From a checkpoint of a small sound classifier.
Model: 13.8M parameters, arch transformer, norm layernorm, activation swiglu, moe expert_choice, num experts 8, layers 12.
Training: adamw at rate 0.0012, 11400 steps, held-out accuracy 100%.
Rows from block 7 of a small sound classifier, named by matrix and row number. Rows with one number within an expert belong to one neuron, the router's apart. Each number is 500 + 25 x the weight over its row's rms, rounded and kept within 0 to 999. All counts start at 0. Numbers have three digits each.
Before each expert's rows are labels from the 100 clips, of 14848, where the router gives the expert most weight on average: "strongest on" is what is common among them. Only what is clearly more common there than usual is listed. The data: synthesized solo parts of chorales (CocoChorales).
# router: router (model.blocks.7.mlp.router.weight, 8x192), inputs 96-191
# gate: expert gate (model.blocks.7.mlp.gate, 8x384x192), inputs 96-191
# up: expert up (model.blocks.7.mlp.up, 8x384x192), inputs 96-191
# down: expert down (model.blocks.7.mlp.down, 8x192x384, transposed), outputs 96-191

# expert 1
strongest on: cello; note A#3; note C4; note A3
router.1:512505523481535522489552495465503504493483475493457505483532516462529502439476515505496503511503455481490491478519560539515545518519505519465509564512515502476482478498554494484508483493528506467477533509469481463503484465490521522500577471513509502491550519437506486514484506503506498456
gate.0:483529505523488510480504467490507496516522468564494506492537510473498478497513503481543491551523447537517512467504518481523484528535482490498455519530504467496513458525495474505509519505470522507484477499493503508494498504541519481478465500513490481513437460492516473508524548521543510477
up.0:484479533489521499515536452515444518489501501473532526492540534523509507492555516516528465539490546534499494477497488521516505505523497510507478494510492464518493508545506474506485498517502507524483497473525508523494508490491529513481479509519501467483547535489500517499485515518491536481
down.0:537461514516522511497451493491511494475497517517505491531506501506455514498479459505462476490521480509508508490501455520492471482459540520503510466453551491514508507490528482488522451545490518488474513490511517523490520506476506488528472483493528494500510469532480570480509435460517483510
gate.1:491507471518540491482513504502521496466485507513507541519523499482480475475479499492520511499501530502474483499514506547534437541482489578485452464443537516515482546503489506529509430492528499524479512518440459477531505471505485520478496474549474484505484450495504497496481488491513485504
up.1:498473467484500509504525469512521525511484483488515476476487433496510507472455560471524460550484525478478516481496536517484468512501461501497494495521503493462500550482505575502496486526467485474509512508503507484448532484485489484421480503480517516530506460498461534501499536488497473516
down.1:479476505504502460534502498536516517527530514507501458510506505473509501490454553505492496493497480479509481499487539540490484483512478505440459500505477501467502491506478457516521512512504555514529526489455468501504498485468523502520503490534496507479563512476525565518529430477458496489
gate.2:526469577518489464493456477495505500498510559511430504510516504483508522459502510512497511511516528482498484465506536510512484476490505512480529506494516485473457457510487522492520520498539492522494499468501451491529500495493510504550515488527495476489510475448500504523478527487529491478
up.2:566497502490504481500478509507482524514530534499462475528535504466494505498514488531508492519505512514505441483488506459454471491502526498490499509478489469479474485517500503469446485510501480533510523475532503477530496503449492525528552492498520504497480497485478522542474526457509506496
down.2:512490509512482445538487526474521505546506509477501465518488521478493488506499507487497473509495514533527498528496536514502519488460494520457543494492506507491479494468510420498549453496484515519461532483462517544475508480451525484518496452540486517453535512475500547513538487492487508518
gate.3:461515518522498504492499479482507500524511561498507472507474575479444484505499500499520492528521465508518518464476461463517514518536526448454522520492500477521487524491492474513502493510535469485511541506470493466549461529495509526485480496513512486504476488513486529482523500523531483509
up.3:509526505463513512498544520495506506467470518505489493467502504467512530480522520467514524501517520494482492479451449478482510582504514466487480479486468489528520498536469501510495498468500471490508477498486485528484494512487510490486537514497471526512471501493504469506534511543517579483
down.3:497497496490490535487495483509503481486487507526515534492509483547453504494484413481505493488509491514520527494510449468507500489509511457535483461478501511540515514516536541494512517525496470488512514538514499472532482536537460514487493509479525469537459490559483467454484498497492480513
gate.4:512538500508502502527513537560469498502477528502495518513496518528457483519495534460487485529454439482462499541493518527515481502512469552455522526503525548500484433474507511480516472503506484495526515491530456496525484512511538519471523539505532489523497493497500541498485468474466543506
up.4:568495515505497528514491495518472464520545480494451512513500494499537490481504502471503525516528489526450514506551523483421479495474503520489497509544517489539490504481509488488476494491482470516509478512498511467530511503445437523498515506485473501520456484482491494483524482510523533525
down.4:521508531571473490499487525516498484477526471511473494495490480481466490534495539493523513463541547495484520506496496482500485521502460493482489609532502482517526528502485477497485544495502493509494530475474497517488483485523532521461493519538472474491513498518494533524475503500483459545
gate.5:503475478481466502495535489486488507466518507525478504527512509480532445517493477479503539514513481500502464503505512496487469470491530500487435542534495532507526460479507515486481505514494531529469503497522484510484528502457534472511521469508544459501484502499513479511532492489465507473
up.5:493501461504483518555525439508507489478498513503492561488545524511485487498459512486540476507489492518507493508492466467492521514521506434490502480517445470514490483514527515545453551545476480507502505495494498537568497515480486510495501471498530539507492534520484489523498517502511504500
down.5:467505514541507484547500475482496495505504469478537487500505515533455496484462495491499504510464503505466434527474524489499512480509528505514497504527485468481504531513518501523521492478464513492499480450527484544516498490521505488487496508494448485449472508500524545512464524477492517530
gate.6:492507571479481447521538522502513522504467546473479496539530501456545498495488452505502517496514529524515467460509527531489493494506499544481480500502474496533530445517513488499498501500464547497496471473547501518483530504495508488534545474509466529507489496497563509500541486512493517503
up.6:455480486524540522526501501513523505500478530487576539524525511484464521477442483522558484476521514527503517504508465467478477484491482446524518455453511511537508521524511522534495567499492474548488494490495485445547529522525524477497497504470456488527473494518482491477483497503499516510
down.6:450516490514495481526507501509523488503538497500488483454460505528483479491492518463514549500501537487485477485479508483546524481510496524504504502528473485507491524531454495516473522477485493471521490501526498516489477505527495488464464518511488545496477500476534487524547556528517533548
gate.7:510490525517529478510504519498505493476517491516479470472508509534498510493523460542474562497510536498488487481512506526477502478492506531520491467505492470482512507509494505511495513494510525509505481458541493549482522542481554487531476456500516490512509489529499500525480527542535490515
up.7:464504530523500493486487493536483487452465508518470462472489512521536460504524506490495474463512545494519496466519522539475484512506517530483494478524475487482511455539482480484467469532509501460503496493494467525500527460493534478507510503480507501469478522481537557526487520500464504504
down.7:544483487510482502463498471494484504492439542486498515514557523531505506490491453527491483486534478492526514499533472532473491498456497509481501477499551518502530505467513466497514467518505495517487494534475523441493531505479494497504511511506532514496505513508492521457501432485492479471
gate.8:539476509501480530486478508512531474461489473530468522515497519488474530487497461499487515469506506525486492542474491478502508481522503471497474531511548501488473519514494520527499467516490512513503488538511470464509515484493528508437517530463497492512480496441466484505449485502477529533
up.8:497492481478513542497534526532492486504475474478507498463526488488502450510507497507507468484503513459455493485494508499516536451545504517486539551525526529524477550523507458492543499490528532540493525508513430467542532507519465448515485488518497481446548511515519442495511515481500492463
down.8:526503495538488484518489505481493490494475531509442502504488543516486503518491530491516473504486497487506568504499503522475478462507529495479535477503548462468497482522500458526494480502516515497496495526498468527508504461467515453522502491483517521464537497507504509500506480534509508523
gate.9:524487489494538513469515496535484519467542550527525536465534486507502490514516457508497543505526498491504537442516478518490472466478516478537499521503516501482488523489548514528522485529526499518504525515506466516464543515508488522498498528525493435555500479545474540533451490422485502470
up.9:495498489511526541521523497490510527518527502511542489533512484495473523524492480488479466479500507455505484460513484533558486549525533539521494527499511555519471512536523488512523518519421483516475532504504530486550470532501477473499497491444472471494497461504481534506527503488521511519
down.9:513528479507505507512524518503510432499462500476537517520478475506481551518481507513507467472475495467485448535526486534467471498509494468464504513462479531528486480564475529485542508471500487461521501455481499471499526519466511526510502524452494517472487532491507494532494493506476507486

# expert 4
strongest on: clarinet; note F4
router.4:455539488503511480518492505509476425438529473533567539502485529466510464515480512472462516513488523509508525473487495498513469495511472477494471512511458482491497541503505464511492464500507523486452464466502503512517486478490469479474437510502507514468469502483510516498524515507506470465
gate.0:471519450488511542531517495530553439481485507510484518501523511494481522512549521558508507480553500437498522488508527488474501515500471526527484527517482482498505529514475466514473515477498529522518508544524531510478514503501541527507514450495470541483497541483527496507504506497487500494
up.0:510509506478497483528470439481492507491476471496503506516503532490476492529501470485498466519518507487536485498521524497471492502495516518519509503460547506514498506532581475501521494489497531510505463499490481521529514507554534475512516457481495521488494488503496481448490527439490504515
down.0:540477524481478533451533507496514535473526491497483516488548445534497506457532475512507508453486483491486514497497529495497515534477485526518554519445537418488512472478477507472464490477500487500528521508501491492493529548498456491516562489509515508479517505477514516516490534507480487511
gate.1:466485536537489514488452524520537480491512520453479451529554478511484478552494496529523471474478449504480486485501500538486532478493500508545517503474465484447480514485501508489481520494469494464543510483526512503500495508457529460529548538479484515478512523463532501497483538492472504512
up.1:518540491469507479509499503508479510519548496525521507548515513508536517459510527523510502488526503469479489468497496491534541478532522478510481504498464493491479497513525539454503511501459511532513480441520505482531507472492484511511495444507469471495481502515521485525528502491486537515
down.1:478505476477517512499503549532512539506502520515491489508534502462495497523505487481466495471523516469482530502503482509516467523463497496493546517480465505478492515476503483500470531446525514521500472405475460510522456463489488499502457453520469504481492490544456491489522444539532463499
gate.2:511528544457481493543473522519509528510430523500490485490488548493466462537521463517508453496488493497543535494497525490519497478556460536496526479526512516514483508439531521519531461522479488476481518461517533504481510489476512514502498493458501500512504466444491510490545516497477517509
up.2:487494533497462503498489502538447506488476510493474455537465533477469479483499519490522494510492489472532515529525515490563516490552515515508541530541500472517512525470537448525518460496501482486491483538486453492499520534472508518508514497482532472511558471490489508508506493540492481488
down.2:490539470458485483536473506515493518482495515504511506476484518544533459524502463495522507500455546439464493544493472498490515475512521512511522482522489574565526510503527487506501501499516521528473502454533461507490537470483527473501485501454506479497502496533549499467518481512494538503
gate.3:518496469476466476531470510515482488534513487478526512479480474514521479536531471471453476536481518474466504520508447526531533458477525484446477460473480515505520504466510495479535456513480507522527472506524522528502489489512454493515454496537497519476474467524497548479490515492495459531
up.3:524505494530518527493505493491541511467492530533471496540496533494490503475486511528536548466518478536508506481483556490474446517502483508545525543522497485468472486513513543508457516500523499473496519533484486502445509504494524501498551506488501484514541544463497448517521502510512539458
down.3:520494512524529486450493494469505504492507542511456488503510519499480497452489500489548535511489469515488497478499508480529493539485501514508509560463538460487465502537498488515497489513495483458480509503480462524512491528502518528485522524483503491478533535478479529519530521465504531519
gate.4:520508477492511506485465509492515507500466486477525527486506534485493581527493539505547502528478515482541511515514524484487485508517503473462482524448508487489457477511477436508482484541519482523470530516492473512532470488482558503471531493511493487560528507517538524525519478480511520525
up.4:509511507485505520514465512421547519476523516496471515510530527488515505542489513498497488493477536514504451486523481515478473515509518506501498510480526531514485561490473545519466509522541516471477556467493519522532509539486524567477494463514488479507514498506472505488473507496533488499
down.4:519512532499500517490545471495528525487496482521494540506448477520501496485522510484511508463497466507524480532510552502513484488467511509549469474542490496449490512523490513485502562504510491479457512492500509505574506569498511517503471530534476492511532483453507472497516484475516545512
gate.5:470467493507492479522469498486540515471513586519528451537493507505489450526489454479537502507489519508492510504541491477521455504487469573528559493472505500500467549486518497573506525524504474487496507490497470529446536485487493517526466483496502495447480489494501503493523469472498481506
up.5:551492531486508515481545505503460502517514435485443543456516502467562532465506553514459514503516507500493501494482523526495504510504551485469472499541492478499533450538488476465472437505537518462511490491495519497514485476492523496515544495516500504502496518470469523551496480536504504479
down.5:535504454512490528494503484486451493518502474482495541478516484467491479479542505485462508531495484494529546512484504517522509524511543417436497496463487449517540472497498501485540487543518472460459510500455509483537480544518459495497475499525508494503472526479500504473537487512475477523
gate.6:471536505499497493489554513492500496474506541489468507531523512499554474502496524529557535457527499493471455466485508497472512495518468524525476512517495495510486488523471477527467505506543480512513504509484486551485480499521528518464547534452498513529492522485506510512477519543520527491
up.6:477541510503556488496508493491523518496511497526463486506517500478499488478507522566528564489494457500505520478522512499451478492514496494528473512541491456532496481464511510503500543477523474492469478518469521513485487510531480525497497486428490507521521524502505481512484467502536519491
down.6:475523517524524471510475473503488491506483496554585511550499547499502509519518529515508518475540510514502508507523476485507480459503520512512501501517476542484497535535529521530502521513494514493489535480523523503481493445503525495492447517465464481506488517497473490481524468491517489442
gate.7:499509537467490493475533464495478482551522527492495503504476514485520466514451554520486519472531465513517504472519516529522540511584500522508516493486521473491463499503498494512493501516500535519518544528479534520513473450519539518464518466488520492518510493503494499533467526525492537485
up.7:481490520493468460460487503540481558479488528473450502488554493521484535448535488500458516479482485489469492448548512477478549455536489486480519475495479456498513488471526506490509462528508514488504493500478527489495508517480502467516504521473473520519512525537501497526523533477472536487
down.7:531474489498495492457530438465500540515513504482514476522582530515473505529514496507527483516472476480515482530493517527490470488494505480502501459513510502570492492501530458463475490494485508507491522513466506477499500439493506565498508518477513518506483477504473531498504493522513540537
gate.8:465521506465520517488517495532505526453439546508452495466475468539465487528496516535503531504534492495511511498524487528467498506493533514492465525510525518494472469534500531461460459524506457486503480531494486526546514497472519491460507491486504520483486506530505482501503503483524479476
up.8:516467492554503501509516476499527488503510479504492510511476501520493557504465480499479521501517510467525522530478517487526481518543441531471498537529525473517500476443481500493526479505508503496511506460478499458503523520533542473508511503458541521524553455499470492550503530464486496507
down.8:491432518459529533528500488495500499499541498489529501499490491490524446509505494491521487482549458487457524511486497474503480483426486498490504522505537522548483478465490485527474472497511517478505510508510505511530486497493493491524515505502495499502534480525542519512492496456531498502
gate.9:495473534480504496481512564504508530531492501491431474510525495506521461487518535484523499474530531511495504445493517492490465493436490549521487515510515476506505499552503488486459477534481534472507447486496482504466510501471508490530516498501530509527508499469510480596531494509489524526
up.9:562510498557500492463504483513499484505463512502471473526518488466476481508538479434468524502510495522485500531511523470560456512479493524494571500471528488496495510541519498480480510503500523479509513466503441526476511501523489493519506459479513468485508481534526465493493472484493507491
down.9:478448437542504508526527481534467483508482504537486461492526511519539486521530513520486494537463533513477503470458456561483560490491511456517497477504469516519518497465482480484508496529503511471493496495476495538479484520499493538474507483488512502524498482505534561478530469547537525503

# expert 6
strongest on: viola; bassoon; note C#4; note C4
router.6:513448477535532537471519506458545524474461463482548529499546493538529506464483485484490492485514516477496511498478520521495475493465463486525498465515513479525497492522499521557491508466498520499483507498499534569488537521532509517470486489479536526455472544493477493528502499530497501490
gate.0:507506494475509497500515518549534488536480475486492490486498497475481471500501480500508499530499492482496505513518524496489471532516479520551495528532508510540486541543500528492488515488517455518474486521527492517484475536516476552530498494480468536549474463508433516501460525517486475534
up.0:512511480475511511480489504504504528462513477459519485512455527507577494482483470469517504504492566503500495503461470486452466480468511517529480474509492523486485466478490514484504516480468503517447495529526498506495420533522485531511486506485535510495479464518515518493480474509505487500
down.0:520504526483507468538520491505469510500528519515471513494525519521528509537490446500542482523562493499513495476499496513480528488488513505524500504499470517462476511449514480452532491532464478544480482516499488553511487509445473506497510441530512506502529510504432530504488503537516482521
gate.1:507516484499532531472518513497528480489475495491481522492502518498509500491568450526509542507531546494533476459503475503486506540469468493523499496500484528476503502495473493519483501507527483517482552501501476494485566517518522492521532516437464467494519536529537469543456497567471443543
up.1:486489476525517481491472470530477459475545481539504474562508511496479541466523500495485510520477509498517514474477488485500533475516497476517488518553541497537495518525512490542497496472496544503493487518496476489503534455512453491482453478495519475518469516538520487532463492519489484522
down.1:517475518494483541479501507493476458503466482487510480490465453499464509488487496473550534509471480494476502556441510478496531508532509494519496529496491472540482467490488520516488550459463511490480495481513488465518444540547531509488520518476455480491554517528530444459538490485480510504
gate.2:487523459532522470502507516496512474505486506493464497492494513537504497455491522508483518480467476549508520443516489500508510519519550461494462497516499531492490530500498474464445470505460493498460509568517488520494486463549474497491499494524527479489485518500501490523528509468455495493
up.2:499512520525489538513449534472489475528488511480532446461470487456436503517464529494499511502477471439470493502467497502458529530484515526477540501498513502523515498531550459478530514511497504500487472447507476485479473525522532540506504499481483504504529519512473484490504512489529455491
down.2:536446549495485445509516490480499480492467506452509493523519485503465509522478471459487516515478484490529525474513560486461492501469493479491500503481480476540500438462523493460487467489493460485511567523503518488513456509521533512491525446526541506503502501519533528472502474500470511496
gate.3:525469472544507481485513513474518517519531520477552528499546491534446531517503508520535503530472474507473501518452526494547493510486511487489506528467492489504475504506502544513487533492507452471519526509468487505481504521528484521510531569510490485501489477509468487456521522463517494516
up.3:481517556508497531491546473516477524496507491496461497531490518476533495503500540496488505479531516534482521507546506513499508471532504503504491465521505463484522478518522479491489466537540499496465463507526477486477500518479514489496510438518511495485532533476532514547501479531482502501
down.3:518481487488483532456473537501517495528476501507490489456511454523470486450478491501487495503466487456441482549510499484512508493518489464497491495488552498535515468509480509513486522491483518471501489506511502495501476491545517501536515547505453515506506488520526475477513552478497511509
gate.4:476495496481505492519516489535483462487502507499494467558471510451539533469499527528471470506500502547504520531492543525469462494491519542528495546528470513487528513479495515475485531529518495492553487483488509499499410456507521490494502512482474515463465488508517485516518521508501502491
up.4:489493485513494512469546494495516479508556478518499487520482558527460500524510459518494519509510473486506495482441480471503554489525516523475509516514499499500440497512526508449473513507494477491471487513506515475519540540524453488523478502501427504516413473474533488482524526477547473480
down.4:526539464530519497536511494502493501500490475540497484515515513480519494519499499495511496531487524552471528533491482544533508463518494526472488488464445517541470509493487469514516498496513517507481503506513492488526504479463526527498480478495520469491480514489525523527457592571473500512
gate.5:504571550486490532495488468504488541469472489487505509482498498451506500468529487512516485486509522514504541488518500556487494493524492520479511509477461489444515491528479460489525491490495516479504511501466482479487537495514472437542484527500452491523509528520498502483483515472503494496
up.5:517517506459467533517484466484483482474539512524531468527497491489503554475461497534503519448488472505501496494468457451524449545489502543496518533506508498492503508471477502482488496544455454511501521549513474500525493486543504508490547474502479539532530523529457495500555488510515536506
down.5:539513515482501510488574496463539498524524548491501502500542551511484506511485505515485486528513497497475531478484516470479519525473489505492484496543501510496555477521548502488478482496476527443506470489526513494420509490506484468496506488492501517547529487472495483509498521471556492528
gate.6:485467476503451490516535500475500518506499524533536511521486494522508522468513478485507478479499471497516486502509523538486487524521557515466496494518478462477514523465534476443495521546502506517486461510477451464513496448507533480499489468496522501485497503496507479540473512504528510465
up.6:507537499500528445479481511492487469550488511505505450494502510568527486518480491511529489482505510514495519484477492529536519462547518527468486475537504453519532486527519492496500468507541510519507523507510461514500424479501519502542497525467507473501487542526535540523467508495500490498
down.6:469502486481490484493481486473518477511514520548518521502486467535546497517450501525503485495558461512587471483487482549530479489524510474492504516474513499472458506449518473468471531498494451521501537497470522501495501500541500547464506514529485483483514487453517519517516505492516490523
gate.7:443490469500512512465498468464497461504537478515491545475497532508494530502477536485471473522499537491512490482447509504480536512514490477484489513533445491504487525536516521481488509478490502517490483493497523488526506463523485523465477505504519499478463530471468499507475505531531500489
up.7:539522520494462456530510501531496524506472523486497448503507463478486475517541448493492470465499473517522504527563492494509493476502501513495513507443531519487503476499484484513513495534502457475495525522502452480466486535486532480508515487486474489510545479491502499519530466466488508489
down.7:537487485458471557513479504515509515539448522482485473468522454507473497456538493527505478472469477421464495503513485479488492505496499468505522508507546507514533476477471504526506484491522501487476483514507536507486462515582540471521523515478498533517516494476540477482517471520475504517
gate.8:479495485503462479472502486458469449534474527454470520509478504505505493520511459493490470473478526520520501511526537526551514494525514466510523494485498465487500507522490475504511478518512490516477472453530492492505510506465508462475496491521519480491516481483511507496548452496496503460
up.8:499487486531531507526533529491475508498504524538478476499519493497471472502506475505502492480508482503483508478463529505499517553534506547596487515465525478491489482516484529511504523471520515521519519478471495532475529516527503501494497480505518506523510514485475484560468511455518407533
down.8:557538509485476492536512543481542492514492521519463528509486485474539527503535520527510464518509471498515476529525560570490530533502495486508484525478481487483466480538502511459527526538505470525486496519487490497494525453502491474502474487488521486569482512442488505479480507483506483493
gate.9:500522552468470426516509483532499482468528493527517464504525489477510504477498526485508500511476481536477527502518458477444463445478505524471495509471467530485532525478512506492474497543515533540492516452528514521513527509495502514491521524501486522523494504466486458492470527494452481499
up.9:496473508491515474524474473517509498515484506532506505473477469507456436509484510485558488532482486532494491538463484506526493522512502516496504491499530514496487545507516542497508490501485466486516496513504537522525490527475514497471517492478476476497498521535497511536507500564542532478
down.9:519505501498536490508488493499488537501521503514447476510455533499513491489499471494474480540542540518528502483482525451507477495497533490474483501499449531498494498511528518466520543459492468509511520456516493515511456537497543492521501515499454492511538517509478519485493477454502535466

# expert 5
strongest on: flute; note D#5; note F5; note F#5
router.5:517490513520483504471478455489497464568542492488474505524499511540489516511515494548491512501502541531503492529461535458488493518497496509548508448476494453505493470519508544471473510504441521513509506467514489505502501467550523498518501506519509458536520507502500497538438548458462465546
gate.0:525517555524485484485459492482500469491493489474471505518506513522490512502488471531512466477554498553515506500492483469463481483480495480501505526478548493497477507517533532476477502560511477522470522519516517481579518484489489500518478494520500441526508497503473502484447521424506503521
up.0:533510536510464498464449482479534471500507494482487483510491531511458516501460469523503465456542507517559525513488491475451470492499497487502515533476518481502480493531519529477484510564507472535470539535539521497540518478482517486512484487499482445542526504504492502500485514430479485529
down.0:520499501543496461567450514472541495506514502504480484515486514594493492494443491491491493468521498481507476510550479448484500459493446494480514513481496546495468499521495483504503507492479489533488515510500516518485528476495518507491521507484476503486542528570528496520485507492518541514
gate.1:451543511527469469514471466528535558505491547513506463492481521483492468499510521469517540515489499490512518515527505510512503508503496505471466479501479484485489526512506477504543486469546499524474503480484473518459513510440484501513460496529476507470491482510506521489550448544493534480
up.1:494510522507500489516520471525513548473504519508479449489486541485512466519543552490547545495456509486508488469552540522506467559525505506488507513454486477506501510472499471502505477443515470485497501488455516508464511507466502491522471462510474510461478503508495497501531477532477535487
down.1:469507494490528477513503554495540479504471482480489496498488510473499495499508487512510520531505492486492471486477497498515509486510487512488511512537507488494508484511449497559508544495467520488492460450541486548462476524517517506468492526503478537495489499502565512494533523567495504511
gate.2:482507511467493461502475480509504524520454596532490447482488520465504483482484501474539562503500483483491481523535510517529506521523506522483501523518473491489482493495502498514514482460553511486526467516472497531464526539496514481496492452490504501475511484488530517464568476542503534527
up.2:507473488524498541450509512481467476491525442496489543467507458526502538504454503495516457484559476519431522522492455508463444481479499469517514523495498482538506512518511504516473520520503484504501546507522511496515511495545505505487524510463527510523528524478452496531468493467516495459
down.2:500473511486473523514481435497464517478501516520521521508534463518520537448441490504501491444492488516507513507501531509499507495494496511547519466458525506489526509497537504464510468514501485512481537548488508462509503503499475494526478506503536458495521512482484485479505499442490481494
gate.3:535479465479536523459516532504454495494503496499510540500514472504515536508489526508507482537478494482456498486449491511472547536482514496484496481544497501509520504459505535504507520461485472511556499519472519444531453481515489534497545535489502523529487475453485449476484520487558511450
up.3:545475483444520483478484525513490506540496493472451502517512451515499534508488480497484458534500488502470476510484492511491548522474512525460510484513539528521494475469510520524517522490497456545545500529496487455539486479494492518532529492523484503500528441506488469474477517467531486467
down.3:496498556534501427512448473504469483516548471551447501492488513523520514496529533499472508512520503531545479498506502496496474454505504525487504496496506468484465504523490436494488492554516574503490485470505512504518477494474496466506480505534488500479502498504517559526518485433492507523
gate.4:533465467499570504483492496549457522519537501526481532536475465446474510501508486519484519518492517487499456548527496511510519534534465517484482476526492513484530497458470474549562509462491482471478456579509474539528517475484513532478563482536473488481505490495526488473487499478498500500
up.4:508470502513514511498499523439485452495479528464479500494458455500534522539482515521506520473485446497508508530494523533479502460500503521501471526477511491531479487519509486475483527479460545562495450507505540509488485485535498524513521484504487507514524508468520484540499515492508498493
down.4:486525515522481497514468530464519494518588480478489499468547480493486514527472491496509530490504513548498473515491473479483480511477459517504473497511460515536493496516548490526473512510528537524505504501488482453511517452465539505483442511485508500483515483481507516465505474474514510469
gate.5:575486491511519459479534557479493480470506543471530515469498522478501499492509493476495482476539478491488504532518516506519488480453458499484482481491470469528534478515519443508496469520531475498525488505504492461506446489463515542501462514492446493515495476523542484485514524492482473518
up.5:487507463472485500507519504499477507481465499513500487534517513498506541477508519487528487482493509467487481499502448458496510500525520525514455500478472504491510524520514480543491529459443495480494505498464496517455476546485498512484469532514480503493476486468451479531548505516481492506
down.5:518524491516519506483539447531498508489508503527515497461485493515493487489493481488468491504492506547541471451490546500539560487498524546494474481503541502473502494468513501481497497528517512515533538503445513571500498510533506527525490516494516499535509548511462477492473467496492533492
gate.6:527543576475478482499509455513508498495526540504468453473516542510488478510512506466524566478491473486532514514538494499517503503498493509485515502525500510506465479524477500528517490494566477501480514502473488508507483524444478502474533483484479480504553494473495498497525482537503534467
up.6:489554468516467492459556483550504532513484500495450491508473506456490509516519535474509553476451498461535487514511476481514511497512481460484505470510500486478514492497530503519524486504540524461450496483478463501506496533474500506459503458485469561489518511496503522497535491533504503485
down.6:441470479516524497509485550534508510505501486492493488479476523489508476476518503488485504504505498392499491502482510485491509511510508504479520490533498488512490500486486483534503523477456513496482478458512463537459476512505502520481492493513463514493476529537526519521509511535517491510
gate.7:470479485467548522475525518535486480467550493541512518480478490494496473500474528500482494492492493466494523511508483518487469470511449505496482503509508559477510489496544509526496484501503515514496434451477520485463520500529498508536486576436473555484442518508500493507505487504498494470
up.7:486464494507455503518496496529507472541465499533488542508542499499540491503560555481518462523489490486465497470481493496481490497510494462524465516513535470517476525480510479475519479489507499442521458509518475516489486520491485544483496491502526490535473481516507482501535516482489498499
down.7:483519500471521496498474457513518478463538535505512530504516566460478509489469477479552505471528446481496531519491529529474496512485510498461503479495491541536518515518497496502504521522476506477506484546542508510492529502508522534469503520484491496492531554489546519520515516508535492509
gate.8:496499469490532482517493535466564489472487504519514445506529499492474484521456489485526510479457498461518521488525492500507472497533516541480495489505485550504541500509479464486488499479511471446517483516486484516495493536524514495527513517487469483522518521447543503476506493490501519470
up.8:481450494457491497500500548520464521501520479500497495546502470514497495496542489540479517526518542520476460504522513461502477530496504471457480507526521517517529468494471484472503492527510524482429506489539484488479522501565492520506533564518492492512495505540471465457499454517449500494
down.8:463504505509473533510482455514501553514513509437476500551475442479486487483460502514533528514520481487508481510495515521514487497504522483506509529543498477469523484459503494521490479525497506497471502507497524470513503472484487413493530516503495484504514541460483438530493478468550497473
gate.9:490530524480471509517495533509518512538485547506507469516466521515501517445531502500563468504528472476493508494538547529492507512484536497452501496512520540502509489500490479500484510482510500508529522498516444496442482481491526521523553513499490469526525465484575460516523449531506551499
up.9:473491518495511489491551504471517506517464495514475497498484467448517510461490547500533513490517497481451438448473501488496476493532520525491524435533503504482510475558559528474480482458493538496514484487470485521517483511485539511484529467502498502510516479503534491557525483563552511495
down.9:492509483486532474482489538535497533487517526506501473502471504530468454497488547488530508565501484500499477475434471482495480513504499536486521526506466485509513510478464497519505524505450512475531459441500481523451500477495504518455511456488469558455468484515502526492486524503500513524